Rows from block 3, named by matrix and row number. Rows with one number belong to one attention dimension. Each number is 128 + 24 x the weight over its row's rms, rounded and kept within 0 to 255. All counts start at 0. After the name is the row's rms in percent of the matrix's.
# q: attention query (model.blocks.3.attn.q.weight, 160x160), inputs 80-119
# k: attention key (model.blocks.3.attn.k.weight, 160x160), inputs 80-119
q.16 181 [ 74 115 125 148 144 146  89 109 154 111  94 120 107 175 124  96 168 131 118 104 137  79 131 130 140 146 130 127 106 128 146 107 172 145 128  94 142 160 111 129]
q.17 162 [ 91 153 123  95  98 154 117 136 113 140 119 162 143 160 105 125 139 105 115 127 162 115 145 157 143 108 103  88 120 118 115 139 151 156 152 134  99 144 162 108]
q.18 149 [105 148  92 144 168  84 200  74 101 161 175 149 128 139 146  97  98 104 153 122 111 127 182 128 143 147  98 124  94 119 106  99 102 154 101 128 163 150 154 129]
q.19 154 [ 58 113 104 125 116 140 100 130 166 134 102 144 147 185  77 112 170 147 152 142 114 101 105 107 125 104 124 141  57 117 123 133 121 109  79 104 121 167 152 133]
q.20 162 [ 90 142 150 138  96 140 101 109 150  87 119 139  72 128 102 125 138 145 156 157  93 131 128 166  95 159 178 114  71 121 138 131 131 118  96 117 144 138 145 114]
q.21 133 [137 125 158 133 162 124  94 117 117 167  86  97 108 107 150 142 133 153 114 104 122 126  88 138 114 138 158 121 131  94 148 143  91 124 102 108 148 124 102 161]
q.22 151 [129 113 136 135 149  94 113  66 117 126 122 124 126 125 153 121 133 119 122 113  89 160 104 147 139 137 184 137 145 118 148 114 130 109  94 150 140 135  89 150]
q.23 121 [ 88 129 116 125 129 106 106 136  99 123 132 123 176 140 153 129 170 147 148 129 134  79  92  93 164 114  99 125 193 132 131 103 114 104 124 127 126 116 111 150]
q.24 086 [162 153  74  95 127 144 127 109 146 131 111 141 104 152 143 104  99 115 152 131 144 139 127 145 105  99 120 173 123 124 168 162 152 117 114 113  92 111 164 143]
q.25 065 [111 112 105 140 142 123 159 116 139 131 126 116 118 158 137 107 107 137 124 152 139 132 139 164 118  75 150 149  91 123 131 147 128 143 140 117  74 144 170 100]
q.26 094 [132 147  70 155 147 120 101 117 151 125 133 125 139 130 171 179 142 159 114 113 124  88 141 137 123 138 125 119 195  62  92 169 133 113 134 135 142 167 146 123]
q.27 087 [114 132 147 137 123 135 141 159 135 147 160  66 122  81  96 164  80 133 174 128 115 106  75 120 152 116 108 130 123 157 144 110 116 115 107 127 167 106 117 134]
q.28 085 [ 89 150 125 114  95 161 151 145 127  88 107 125 113 130 116 112 122 124 122 106 154 141 110 129 140 143 154 112 116 144 142 135 110 140  97 116 134 152  86 138]
q.29 115 [105 159 115 102 138 119 139 114 151 105 113 146 104 139 104 130 105 109 140 137 138 146 138 150 133 136 140 165  67 127 156  90 138 167 107 138  95 154 151 125]
q.30 084 [128 105 134 157 144 126  37 154 126 142 160 107 161  96 157 158 162 146 117 109 122 125 116  76 156 125 111 130 197 129 136 148 154 121 119 115 140 127 114 104]
q.31 078 [ 91  95 129 150 124  84 180 103 108 165 136 153 170 153 144 165 127 107 149 137 103 123 139 154 127 147 128 137 172 117 127 108 133 129 121 135 127 118 166 120]
q.32 135 [140 132 100 127 154 135  76  89 153  97 112 191 144 133 160 147 119 111 145 168 122  68 113 134 126 154 109 160  96 101  68 119  87 123  93 164 154 148 154 136]
q.33 102 [108 125 122 122 139 117  89 131 135 161 115 133 128 110 160 114 166 171 117 127 137 127  94 142 124 110 124 109 152 138 167  99 122 117 115 170 116 136 146 125]
q.34 123 [159 124 175 145 139 126 141 159 103 124 119  81 108 178 105  92 104 119 145 100 151  94 178 102 187 114 144 155  76 151 124 132 167 152 137 106 140  87  80  99]
q.35 112 [165 127 140 160 124 121 139 109  78 139 129 130 146  67 130 132 112 114 116 145 128 174 172 162 102 114 173 101  69 109 113 124 136 158 120 142 133 103 135 153]
q.36 133 [197 142 132 120 125 134 154 121 123 143 143 134 136 133 173 140  74 117 143 117 139 155 168 144 107 121 128 101 155 101 119  99 125 155 148 157 174 123 109 127]
q.37 180 [152  87 155 140 145 108 107 123 143 136  96 139 101 147 143 127 136 117 120 123 124 160  94 127 110 134 160 160 163 140 159 127 113 167  47 111 101 119 139 156]
q.38 159 [139 138 122 154 110 108 178 160 139 143 169  96 104 175 128 181 137 123 124 120 149 127 190  98 145 134 107 117 139 119 101 145 140 115 187 116 156 112 143 136]
q.39 109 [151 132  87 124 109 114  56 137 137 146 145 134 125 141 135  87 120 116 137 147  98 105 109 115 111 144 153 139 161 121 126 159 135 118  59 140 131 133  92 127]
q.40 074 [104 161 147 149 121 127 128 110  89 165 101 146 161 153 139 125 138 141  80 139 146 140 161 115 102 138 156 144 129 136 156 116 121 137 114 149 139 145 115 119]
q.41 058 [100  94 152 125 130 115  74 126 131 123 150 106 110 100  85 159  99 109 143 131 159 134 110  77 123 149 123 137 105 109 138 134  80 115 158  99  97 127  99 152]
q.42 096 [104 142 112 134 112 131 144 141 151 139 137 142 154 136  76  97 132 123 119 125 163 143 122 105 112  80 157 132 185 153 138 126 111  67  80 138 100 123 150 110]
q.43 078 [112 110  97 143  90 143 120 124 174 120 139  96  93 111 132 146 112 107 103 141 102 160 134 162 132 140 175 142 169 103 143 139 113 121 123  79 151 130 123 144]
q.44 061 [139 131 138 126 156 113 138 112 107 151  86 172 140 116 135 109 109 120 132  94 126 154 130 151 138 139  80 123  89 160 132 139 201 174 147 132 129 143 143 129]
q.45 079 [152 107 144 152 124 115  96  87 172 136 147 154  97 114 156 158 116 101 107 144 145 142 116 142 105 174 135 126 125  82 109  87 105 154 134 142 169 175 105 133]
q.46 050 [ 93 162 106 106 135 130 127 141 136 128 125 109 134 121 135  94 106 154 133  91 120 158 131 137 143 118 138  95 119  93 110 113 137 113 172  86 137 124 102 163]
q.47 083 [ 64 135 114 127  92 135 149 165 119 133 118 130 170 122 100 103 129 153 152 138 122 158 123 129 123  74 140 147 166 132 146 124 147  88 104 141  83  73 165 113]
q.48 146 [108 126 131 144 134 133 140 121  91 106 119 170 149 104  71 119 152 126 124 156 105 121 105 151 111 138 151 146  74 133 152  80 108 118 128 143 105 118 147 172]
q.49 111 [184  98 167 128 122 158  95 114 148  90 134 141 108 110 123 149 123 117 102 123 128 111  98 157 155 117 146 109 131 110 119 143 135 148 145 155 117 128 109  96]
q.50 122 [191 105  83 111 142 108 120 122 137 155 117 101 102 116 157 123 117 128 130  97 168 135 105 129 123 134  84 134 161 114 169 144 129 136 137 112 117 124 109 172]
q.51 120 [110  98 122 115 115 160 119 140 130 130 102 129 101 194 107 138 148 139  94 127 131 139 177 158 125 144 101 110  73  64 164 147 158 111 145 123 103 167 155 111]
q.52 121 [ 94  84 167 132 114 120  79 120 178 136 110 122 153 188  94 107 122 156 144 102 106 132  92 131 131 113 132 136 156 116 133 149 115 148 102 130 144 176 107 105]
q.53 117 [142 143 157 146 109 135 144 159 147  82  78 155 114  98 115 106 112 120 119 155 148 120 119 113 130 124 144 162 155 144 134 114 175 174 132  73 112 121 152 130]
q.54 137 [165 114 163 133 146 100 141 102 133 163 100 150 101  89 163 109 100 164 117 125 138 166 130 158 120 124 161 139 133 106 126  98  90 141 134 129 178 169 118 148]
q.55 099 [125 145  86 122 142 151 169 139 119 138 153 106 142 160 101 100 148 122 141 130 157 129 106 115 134  87 105 121 121 152 127 157 162 101 123 144  99 105 178 120]
q.56 076 [129  96 157 148 125 112  75 112 122 108 115 164 106 135 134 121 167 134 155 147 133  92 131 133 118 172 121 133 157 104 145 173 110 114  94 141 133 129 150 100]
q.57 062 [115  93 112 148 170 156 132 125 127 119 150 172 127 156 153 140 109 139 104 132 118  87 113 169 150 127 128 114  88  93 125 140 120 166 128 135 122 160 147 143]
q.58 066 [ 95 109  99 123  92 149 113 117 143 142 142 142 142 157 128 151 110 148 132 112 147 130 128 142 149 109 118 143 158  82 162  73 166 121 114 122 148  97 136 120]
q.59 070 [113 113 143 124 147 116 109  72 142 101 162 149  88 167 115 173 146 110  87 138 103 109 165 154 163 145 111 164 104 141  96 159 151 145  91 136 145 157 111 132]
q.60 063 [193 167 167 133 148 120 139 141 115  96 125 132 128 132 145 126 138 156 141 143 124  89 166 122 101 137 130 114 122 150 132 141 110 147 120 128 140 122 109 119]
q.61 087 [139 139 136 146 115 102  94 127 153 113 133 129 118 125 130 169 140 111 118 139  96 112 152 112 125 173 128 103 123  53 143 112 123 152 181 122 187 162 102 140]
q.62 059 [136 150 129 111 129 114 130 124 107 118 141 151 154 128 137 125 167 121 118 107  99  99 118  87 112 129 106 158  90 151 119 162  99 154 134 119 119 102 111 113]
q.63 104 [123 104  92 153 105 160 128 118 176 133 128 119 118 116 114 161 109 133 123 158 119 146 135 130  91 146 167 108 168  98 136 120 109  79 117 145 131 141  96 126]
q.64 095 [107 114 152  75 103 132 147 125 115 166 104 160 149 162 108 108 124 133 144 125 171 104 127 100 112  91 107 137  92 142 139  92 127 143 102 131 112 135 115 107]
q.65 124 [102 151 136  97 107 105 121 134 121  94 123 102 142 142  77 123 139 152 203 137 138 106 120 116 130 129 140 119  80 135 133 144 183 128 110 114  90 126 155  95]
q.66 086 [ 89 151 151 117 138 103  91 128 135 136 105 151 106 102 151 147 147 144 135 125 152 132  81  54 163 112 118 151 173 126 142  97 129 149 101 104 116 151 144 110]
q.67 081 [150 158 148 115 115 160 163 142  98 104 128 122 152  69 174 120  90 105 133 160 117 120  99 172 102 123 152 108 130 155 136 139 117 135 101 157 127 121 112 124]
q.68 063 [ 84 179 142 123  76  91 114 143 128 124 144  94 131 176 120 139 121 101 137 146 112 148 138 121 166 163 142 141 118  94 148 113 119 123 119 130 173 111  95 121]
q.69 063 [134 122 164 121 134  93 120 118 140 127 130 115 107  70 141 130 130 113 143 140 121 111 172 141 151 131 180  82  97 142  93 145 143 145 177 126 125 121 121 105]
q.70 126 [149 154 106 104 131 127 130 143 130 145 157 152  88 122 144 100 139  92 137 107 140 116 145 111 135 122 105 113 116 150 160 106 163 205 119 112 123 119 129 137]
q.71 087 [116 148 116 128 151 141 127 134 132 129 115 124 101 171 103 127 125 102 111 127 131 124 126  99 153 134  95 155 116 125 176  84 165 164 117 123 139 146 138 133]
q.72 070 [155  85 105 117 128 131 130 117 150 162 109 122 124 102 158 111 118 177 128 145 130 147 143  96  92 134 120 136 122  79 104 145 146 126 149 144  98 160 147 110]
q.73 080 [100 145  72 181 129 111 137 136 151 117 135  97 134 173 122 148 129 114  94 103 112 129 106 131 148 116 109 122  97 135 165  79 114  92 118  95 133 108 103 146]
q.74 065 [152 120 138 152 120 113  73 131 161 129 157 189 117 102 197 129 130 114 119 125 116 158 110 121 112 163 132 146  87 130 129 128 100 143 117 165 148 143 130 135]
q.75 066 [ 91 153 133 147 142 156 131  77 132 123 124 156 136 124 104 101 108 129 145 119 128 190 126  98  92 152 117  96 117 102 135  90 154 121 107 135 138 131 101 135]
q.76 089 [ 98 114 147 117 122 112 122 109 149 162 146 101 149 102 100 150 103 149 130 123 138 154 147 107 121 127  89 101 152 114  81 110 151 144 130 152 160 127 151  77]
q.77 080 [154 131 144 119 143 116 129 174 155 123 131 150  88 104 178 125 149 136 130 134 116 111  96 128 145 154 130 183 109 137 192 174 135 115 154 109 101 135 137 148]
q.78 057 [140 101 112 193 120 135 115 111 137 118 129 127 134 106 139 123  83 151 129 148 112 136 122  95 138 145 133 141 101 111  53 134 124 151 118 139 128 132 141 130]
q.79 061 [ 96 104 147 155 170 109  69 139 112 161 124 159 150 144 119 136 154 143 135 143 115 127 123 158 119 184 144 125  75 121  94 115 143 146 104 143 137 159 122 133]
q.80 092 [ 78 133  84 128 135 108 129 117 154 124  92 121 132 200 119 126 162 103 122 148  81 103 187 129 120 174 133 152  99  95 118 144 153 157 113  90 119 135 167 142]
q.81 097 [122  93 141 135  93 133 121 134 121 107  95 142 115 132  97 105 140 129 105  88 136 139 132 108 147 120 183 137  86 154 162 151 167 141  87 113 118 161 110 117]
q.82 074 [131 151  68 144 140 139  99  98 103 129 162 157 106 138 133 134 141 126 151 113 162 154 123 114 115 135 117 102 128  98 150 143 172 171 125 120 109 140 137 146]
q.83 079 [162 132 150 118  84 102 146 141 118 123 146 130 111 127 130 154 136 149 143 144  92 167 107  76 132 147 133 110 141 131 166 181 100 110 132 115 133 104 145 133]
q.84 066 [ 84 144  99 133  94 150 170  89 140 153 132 102 122 137  91  89 132 123 111 156 143 153 167 111  87 167 129 117 139 106 124 150 122  97 130 103 167 151 147 144]
q.85 059 [127 119 168 110 153 108 121 131 126 132 112  87 129 139 146 137 128 117 165 142 131 106 134  77 122 119 136 103 155 144 129  92 154 196 105  97 139 156 145 125]
q.86 121 [144 156 130 131 125 120  87 144 100 130 125 158  97 151  92  84 175 141 144 121  81  99 176 109 119 122 150 123 111 101 164  97 171 141 126 106 112 130 111 122]
q.87 081 [139 155 132 128 142 123  86 110 159 144 130 130 127 118 126 114 164 155 143 150 110 125 115  77 120 158 115 143 131 136 172  90 101 137 144 133 126 125 110 124]
q.88 070 [138 120 148 123  99 143 117 140 112  78 118 125 148 102 151 143  95 126 114 124 154 103 121 153 164 135 114 122 109 153 101 159  89  90  93 109 110 166  89 163]
q.89 074 [ 71 117 117 160 152 118 115 118 139 134 153 138 163 128 124 130 181 112 105 137 131 120 173 140 127 158 164  92  96 116 104 100  96 117 125 133 167 123 117 103]
q.90 087 [150 124 151 119  95 151 134 157 147 110 134 102 106 120 165 125 146 117 117 136 150 103 150 167 113 118 119 141 147 122 147 149  90 134  98  96 111 152 138 133]
q.91 072 [145 118 138  92 155 146 143 143 112 153 143 100  99  97 129 111 117 132 156 133 161 149  89 136  83  82 119  97 175  99 117 123 185 154 152 135 137 154 155 100]
q.92 109 [162 153 142  99 115 129 106 173 130 117 160 136 126 102 144 125 140 131 107 130 156 113  86 109 116 109  77 131 134 124 119 146  95 143 128 118 140 113  97 133]
q.93 102 [138 151 117 125 141  81  66 175 154  96 131 120 122 132 126 133 101 136 122 128 131 118 133 121 142 165 129 157 135 151 152 129  90 118 135 101 120 131 108 165]
q.94 135 [115 153 107 166 169  86  89  86 113 121 124 164 152 157  92 132  98 118 136 122  88 142 168 119 140 131 128 121 106 117 115  80 153 126 105 135 148 110 100 161]
q.95 046 [102 120 141 103 118 108 125 149  97 105  95 141 149 130 106 131 146 121  92 131 136 101 123 134 137 140 127 169 114 127 138 150  92 123 140 139  82 136  93 164]
q.96 063 [125 136 100 130 122 165 166 140 130 120 130 157 150 128 123 108 114 118  98 106 111  84 112 127 169 128 101 128 144 116 142 100 142 104 103 134 149 139 121 114]
k.16 153 [182 110 138 118 143 132 162 139 112 132 163 139 153 148 145 118 106 131 125 127 121 142 193  80 158 164  91 137 146 157 101 169 177 164 166 114 102 121 145  92]
k.17 159 [126 147 155 102  92 162 121 139 135 126 115 194 132 108 109  88 118 167 147 141 149 109 117 139 136 136 108 116  82 113 102 112 134 144 118 109 138 161 150 105]
k.18 136 [131 130 133 116 124 141 128 195 139 110 125 118 106 124 127 103 141  78 125 125 154  94 128 148 156 114 111 124 191 163 169 177 151 134 102 118 122  84  98 169]
k.19 176 [190 121 124 112 119 137 169 133 104 107 165 119 167  91 155 138 106 103 115 106 142 123 182 118 145 131 101  86 136 124  99 157 150 137 192 156 135  77 113 106]
k.20 137 [ 90 161 140  68 112 167 149  88 115 115 131 153 122 112 142 125  90 149 134 127 142 168  82 149 128 148 116  79 163  90 135 129 127 120 155 167 131 144 142 113]
k.21 141 [118 102  88 133 194  87  81 146 138 138 136 116 147 176 148 160 130 110 137 121 104 125 124  97 125 105 139 160 113 161 116 100  94 152 100 125 105 137 109 135]
k.22 183 [108 117 110 172 148  73 120 106 143 135 133 119  84 152 150 127 133 116 130 110 110 144 128 149 131 155 158 161 166 134 196 109 138 109  81 115 122 110 134 137]
k.23 134 [103 116 116 133 181 134 161 113 108 136 124 121 136 177 156 110  98 151 173 108 129 121 139 128 124 125 123 137 126 149 105  92 159 168 138 110  92 131 155  85]
k.24 080 [153 104 110 151 186  97 107 128 145 176 116 106 159 123 160 129 120 147 135 101 155 108  87 108 164 133 114 116 171 132  95 127 148 117 146 154  94  93 140 175]
k.25 071 [116 162  74 150 145 107 144  92 114 128 146 100 137 159 126 103 190 127 134 100 153 133 125  99 171 164 115 129  84 144 128 106 120 116 150 122 114 138 150 188]
k.26 110 [124 158 119 145 149 122 114 129 137 108 123 103  99 142 122 125 149  88 168 106 167 121  99 144 122 109 108 124 129 130 127 137 126 144 109  95 141 102 115 120]
k.27 097 [123 132 122 149  83 108 121 121 147 144 166 148 160 121  79 157 152 110  97 164 111 154 115 140  92 111 142 100 113 141 118 135 126 102 149 140 130 112 143 124]
k.28 073 [151 120 149 154 125 113 163  98 127 150 153 154 155 116 100 122  96 110 103 133  68 116 109  88 142 113 107 125  83 135 148 104 153 137 140 140 125 131 130 129]
k.29 106 [176  54 133 173 116 115 140 113 138 178 141 167 132 120 119 139 158 126 152 148 129 170 119 105 155 175 108 167 123 115 141 102 147 137 124 149  97 153 125 141]
k.30 079 [106 128 119 131 140 113 114 111 114 129 129 116 129 205 183 137 106 165 184 101 107 105 115 120 151 126 114 164 126 166 132 114 120 121 124 119 111 129 171 120]
k.31 083 [110  85 118 131 155 117 140 142 123 102 125 108 146 142 152 125  81 138 144 124 135 127 101 119 124 144 108 140  75 154 130 133 132 119 132  94 117 153 132 118]
k.32 128 [138  95 147 158 132 158  80 134 143 124  93 159 112 127  98  85 136 122 121 137 153 118  93 130 111 116 164 172 161 124 111 111 120 143 121 112 125 152 103 137]
k.33 109 [137 119 152 129 114 124 117 158 106 156 104  92 129 120 153 148 126 164 133 166  85 148 106 125 143 137 104 109 127 116 156 140 127 138 105 127 134  99 132 141]
k.34 132 [185 106 115 152 145  89 116 126 125 139 158 112 136 128 140 136 141 118  95 114 140 109 150 128 120 118 141 158 193 174 137 137  98 130  85 126 137 146 106 116]
k.35 102 [141 145 148 108 102  82 134 172 110 154 127  92 119 119 155 106 167 125 138 109 106 152 130  91 126 121 118 138 147 159 144 141 107 131 118 115 132  94 120 116]
k.36 114 [162 178 114  68 122 139 146 140  85 164 150 133 166 155 143 157 131 131 108 121 156 135 107 158 109 119  98  73 114 115 102 116 113 162 156 159 132 106 108 129]
k.37 176 [103 176 108  88  95 140 154 161  94 160 159 104 135 138 118 124 140 136 136 149 142 129 128 127 133 116  93  92 108 156 130 155 123 112 136 149 131 113 153 127]
k.38 117 [149  95 111 134 115 139 102 143 155 128 116 163 150 114  94 128  89 125 104 165 121 136 104 134 100 111 128 140 166 110 157 125 106 106 136 142 112 124 153 141]
k.39 095 [115 116 124 137 138 162  87 155 143 145 107 139 150 154 112 145 186 165 152 132 126 147  94 106 113 112  99 153 102 157 106 143 127 115  95 131  73 150 170 140]
k.40 070 [145 199 122 135 109 128 157 124 165 100 138 130  75 116 119 119 113 126 127 143 122 138 168 140 145 149 106 130 122  84 134 134  88  81 150 137 178  92 140 123]
k.41 064 [171  83  98 133  88  68  97 105 108  99 169 128 134 116 121 145 112 124 123 107 135 121 147 111 109 124 149 139 157 111 119 132 147 181 152 123 120 155 122 159]
k.42 095 [ 96 106 133 132 129 153 112 111 141 103 153  97 111 150 137 111  91 128 159 117 100 127 163 128 139 148 163 137 109 144 159 157 126 139 146  86 153 161 126 112]
k.43 080 [ 74 145 115 132 166 161  97 102 121  88 155  80 133 125 162 130 123 136 141 135 101 146 174 149 167 124 162 148 135 115 123 136 106  85 130 156 206 122 133  97]
k.44 062 [150 123 154 124 116 124 143 121  98 132  76 148 132 121 150 110 150 156 140 109 127 154  90 138  99 115 103 129 152  99 108 101 137 148 123 146  94 128  92 156]
k.45 072 [ 64 129  85 122 125 148 162 142 138  97 112 105 189 130 136 132 163 116 139 154 108 120 107 124 122 131 106 101 157 120 114 124 110 107 149 139 152 143 130 104]
k.46 059 [ 85 105 123  99 160 117  58 109  86 144 109 128 147 102 163 144 117 157 108  82 132 153 116 162 131  75 136 159 211 127 108 106 172 106 179 130 129 149 124 116]
k.47 068 [145 137 157 120 133 103 111  96 151 117 162 113  94 112  87  87 100 125 120 123 128 148 148 160 151 168 150 166  85 124 149 162 128 134 126  86 155 126 105 114]
k.48 119 [ 76 120 125 144 159 107 142  89 153 136 115 142 143 136 104 156 129 145 121 138 124 119 137 124 114 163 119 121  97 113 115  89  70 101 123 150 123 150 126 163]
k.49 132 [105 128 135 101 111 118 144 124 118 155 122 110 104 164 140 104 111 168 154 126 150 133 139 156 121 115  84 115 102  91 142 154 160 174 128 115 122 181 136 137]
k.50 133 [191  94 158 107 116 129 151 121 137 101 148 155 151 114 138 144  85  93 103 126 101 135 134 146 109 138 121 114 107 145 114 148 126 122 133 162 117  91 144  76]
k.51 122 [138 149  75 178 119 119 100 134 123 136 160 114 143 100 120 124 122  95  99 112 104 126 139 152 109 120 161 129  52 114 154  81 155 151 122 123 123 107 124 151]
k.52 106 [106 119 142 141 155 134 147 139 149 126 133  81 107 131 127 140 101 115 119 142 152 138 142 112 102 143 180 137 100 109 115 117 120 146 141 158 179  95 109 111]
k.53 143 [170 105 140 100 175 115 101 121 101 141 101 104 181 165 156 156 110 121 126 118 101 130 149 129 154 134 105 120 112 112 120 133 167 150 128 150 113 127 141 139]
k.54 128 [108 134  80 133 122 108 124 171 122 131 145  84 122 100 132 159 157 136 114 127 118 107 122  91 137 117  99  98 188 118 162 138 155  83 142 135 134  79 119 145]
k.55 093 [130 156 167 108 121 121 144 121 147 136 135 163 185 123 113 105 125 117 157 109 111 120  86 126 134 106 114 111 145 131 170 136 150 114 105 144  83 104 163 107]
k.56 072 [102 127 109  94  70 115 148 103 142 107 147 115 118 113 100 112 137  64 102 148 101 114 137 132  99 146 151 118 134 109 120 182 123 114 149  90 139 141 166 156]
k.57 063 [127 132 108 122 152 126 125 117 137 128 148 128 127  84 113 147 130  72 120 125 170 100 138 127 115 153 135 136 113 154 132 131 139 106 149 166 145 139 152 137]
k.58 076 [ 92 121  68 153 143 121 117 127 112 120 201 117 107 118 131 111  69 110 104 142 137 132 116 160 147 113 151 120 106 137 135 112 140 115 122 106 136  86 108 147]
k.59 072 [ 90  73 152 124 132 104 136 175 135 133 127 130 140  81  94 140 137 128 130 168 164 140 145 102 109 168  84 133 130 132 115 141 111  85 157 143  86  84 158 147]
k.60 063 [125  87 119 129  99 157 126 128 138 141 112 139 142 122  69 125 115 123 147 131 103 122 101 119 124 131 114 128 132 136 146 116 116 118 121 148 109 163 105  98]
k.61 084 [109 116 130  91 120 140 125 153 167 105 133 121 144 118 118 163 125 116 142 159 136 136  99 109 122 138 119 121 163 120 121 157 141  93 160 147  84 161 161 102]
k.62 057 [188 131 114 102 130 104 152 139 133 163 135 112 125 133 162 133 152 136 135 110 132 113 132  96 139 106 109 140 191 126 129 139 108 100 127 141 115 113 149 109]
k.63 103 [ 82 154  78 178 131 140 161 128 135  89 167 102 116 122  96 142 143  98 129 152 127 114 139 158 167 141 162 128  87 132 150 161 127  68 156  95 166  73 132 111]
k.64 108 [112 138 151 139 103 150 137 159 114 153 142 178 105 125 145 111 171 142 143 139 132 114 139 113 150 140  85  96 147 112 185 146 103 132 111 105 143 115 121 153]
k.65 102 [ 81 118 107 109 122 177 112 122 118  92 136 173 159  96  99 123 165 107 105 115 124 122  92 119 140 145 121 118 116 108 121 122 135  99 126 113 105 145 161 127]
k.66 085 [102 141 112 158 112 137 132 145  98 127 145 151 101 116 141 114 140 109 137 129 134 125 132 121 152 141 131 114 153 112 139 125 181 146 115 101 110 134 127 166]
k.67 089 [152 124 139  99 106 139 113 120 130 105 128 172 107 130 121 127  83 114 122 140 123 114 137 140 132 146 149 134  61 113  92 189 160 112 108 153 120 145  90 127]
k.68 075 [100 145 125 113 150 129 179 122 137 130 120  96 121  94 140 153  96  93 114 129  95 121 155  99 101 116 116 117 192  97 120  66 100 100 122 131 141 125 138 120]
k.69 076 [114 168 111 112 176 121 199 114 118 122 134 153 177 124 134 109 137 114 152 161 139 147 128 149 128  88  75 142 180 122 138 132 133 136 162 121 135 115 137 131]
k.70 132 [120 116 101 121 154 127 126 158 138 162 113 110 119 156 132 152 171 143 124 106 136 116 128  90 148 119  86 111  88 179 144 177 147 145 143 103  70 153 144 137]
k.71 089 [114 104 141 102 157 144 140 135 125 117 155 133 179  68  99 142 126 134  99 120 127 164  74 100 136 137 118  96 112 109 115  91 118  93 131 125 126 126 114 131]
k.72 078 [205 120 102 135 117 132 120 139 135 120 135 142 115  77 128 102 126 131  98 137 166 128 169 114 115 117 164 115  98 126  91 129 139 140 104 136 125 136 129  99]
k.73 081 [101  87 135 150 111 126 126 112 139 167 100 147 121 103 156 115 127 143  86 144 137 137  96 126 123 100 109 130 145  89 166 125 142 155 132 130 122 160 122 171]
k.74 083 [157 132 166 152 165 135 102 105 114 121 118 111 159 106 118 116 128 128 129 134 108 170 130 132 140 140  83 169 101 129  94 102 112 129 158 162 151  90  82  94]
k.75 062 [134 151 153 117 174 122 164 133 144  94 143 117 162 106  84 127 131 151 143 132 126 135 106  92 139  99 142 135  57 169 122 116 112 139  70  91 153 149 118  90]
k.76 076 [167 163 137 109 108 113 130  96 116 136 162 134 121 134 117 122 156 101 149 141 133 128 182 136 109 134 129 120 126 152 121 132 132 109 131 180 147 100 128 108]
k.77 077 [111 127  91 175 146 146  86 151 147 123 120 145 118  91 107 158 121 130  91 100 149 123 154 125 157 169 118 123 192 116 103 111 107 128 127 121 145 168 112 152]
k.78 060 [159 184 126 125 102 112 151 131  92 155 129 121 157 156 152 130 113 127 158 134 124 186 121 143 107 160 103 118  79 148 133  80 114 134 133 144 123 136  91 129]
k.79 074 [141 125 176  85 119 120 140 154 112 138 141 151 168 119 141 157 145 135 147 156 176 126 127 130 102 108  98 139 122 105 119 134 135 167 129 186 146 164 126 101]
k.80 091 [144 114 178 163 172 103 130 118 148 141 175 140 170  81 146 157 132 132 102 137  95 144 137 159 106 188 153 131 142 143 103  78  98 149 138 123 143 121 126 141]
k.81 104 [158 132 123 110 103 143 131 124 140 196  97 100  96 136  97 107 119 119 139 104 157 137 161  98 122 106 113  78 129 107 165 129 101 145 133 117 123 126 145 132]
k.82 086 [117 102 115 143 132 116  99 102 126 152 129 164  87 141 150  99 155 174  98 115 121 108 167 120 108  97 106 123 119 128 131 144 146 150 128 108  81 153 141 160]
k.83 101 [ 59 149  99 128 138  96 155 108 124 115 188 131 109 147 128  88 133 124 148 115 130  80 184 129 134 112 128 135 106 149 132 121 147 121 126  89 177 152 142  88]
k.84 082 [148  81 149 127 104 142 127 108 127 118 123 102 184  98  78 121 115 140  84 177 129 161 102 165 132 123 149 113 165 135  97 158 169 144 133 134  94 107 144 125]
k.85 079 [133 173 135 102 120 114 119 118 133 115  91 166 174 137 143 119 127 132 156 103 104 114 102  81 168 132  98 121 124 145  97 141 131 110 164 142 148  99 142 131]
k.86 127 [ 89 123 164  99  90 125 104 140 149 137 100 126 146 165  85 136 156 146 154 130 131 118 100  72 157 101  99 141 104 107 171 129 122 115 130 136 114 113 130 133]
k.87 094 [126 161 129 132 145 160 122 116 115 115 132 128 194  73 149 122 134 108 136 129 140 144 116 100 176 136 103 156  96 139  93 135 128 102 143 131 140 159 134 103]
k.88 069 [119  92 124 160 111 150 137 135 144 130  97 109 111 167 183  89 145 172 100 154 114 106 153 176 103 122 145 138  94 149 157 164 124 134 122 141 108 134 163 150]
k.89 074 [157 127 169 133 111 115 130 134 126 122 156 143 148 128 138 111 147 147 138 167 141 115 130 150 100  96 112 139  75 140 104 132 128 142 128 170 153 113 112  83]
k.90 089 [101 128 108 160 123 110 121 136 130 131 101  81 103 120 133 114 121 120 140 131 118 123 149 187  88 143 146 129 123 147 154 169 123 106 106 137 128 133 134 138]
k.91 079 [ 81 131 121 101 122 136 140  95 132 123 148 127 129 102  92 140 108  88 135 109 114 140 153  96 150 125 147  86 176 123 108 127 138 151 119 128 124 148 122 107]
k.92 089 [156 113  54 165 151  84  80 116 139 112 131  82 131 132 116 117 110 108 135 111  93 112 102 178 155 127 144 132 104 168 109 144 132  94  88 129 148 147  94 149]
k.93 091 [129 102 113 158 126 128 100 121 139 107 106 151 104 171 135 142 113  97 124 139 132 149 113 140 123 130 124 147 104 118 107 104 120 112 111 175 137 206 112 127]
k.94 106 [142 134 186 126  98 124 121 144 102 133 111 159 124 137 114 128 142 120 176 157 141 123 116  81 131 119 130 138 101 120 130 116 119 160 140 122 115 126 128 109]
k.95 044 [114 102 108 113 119 112  68 107 147 119  95 139 104 135 153 110 120 181 100 114  97 119 136 163 120 146 138  97 118 160 127 129 147 140 127 147 124 159 159 127]
k.96 074 [151 120 159 126  90 141  83 160 106 112 124 105 121 106 109 109 107 124 118 128 183 101 101 100 138 134 136 158 119 148  95 124 119 114 102 132 157 116  96  97]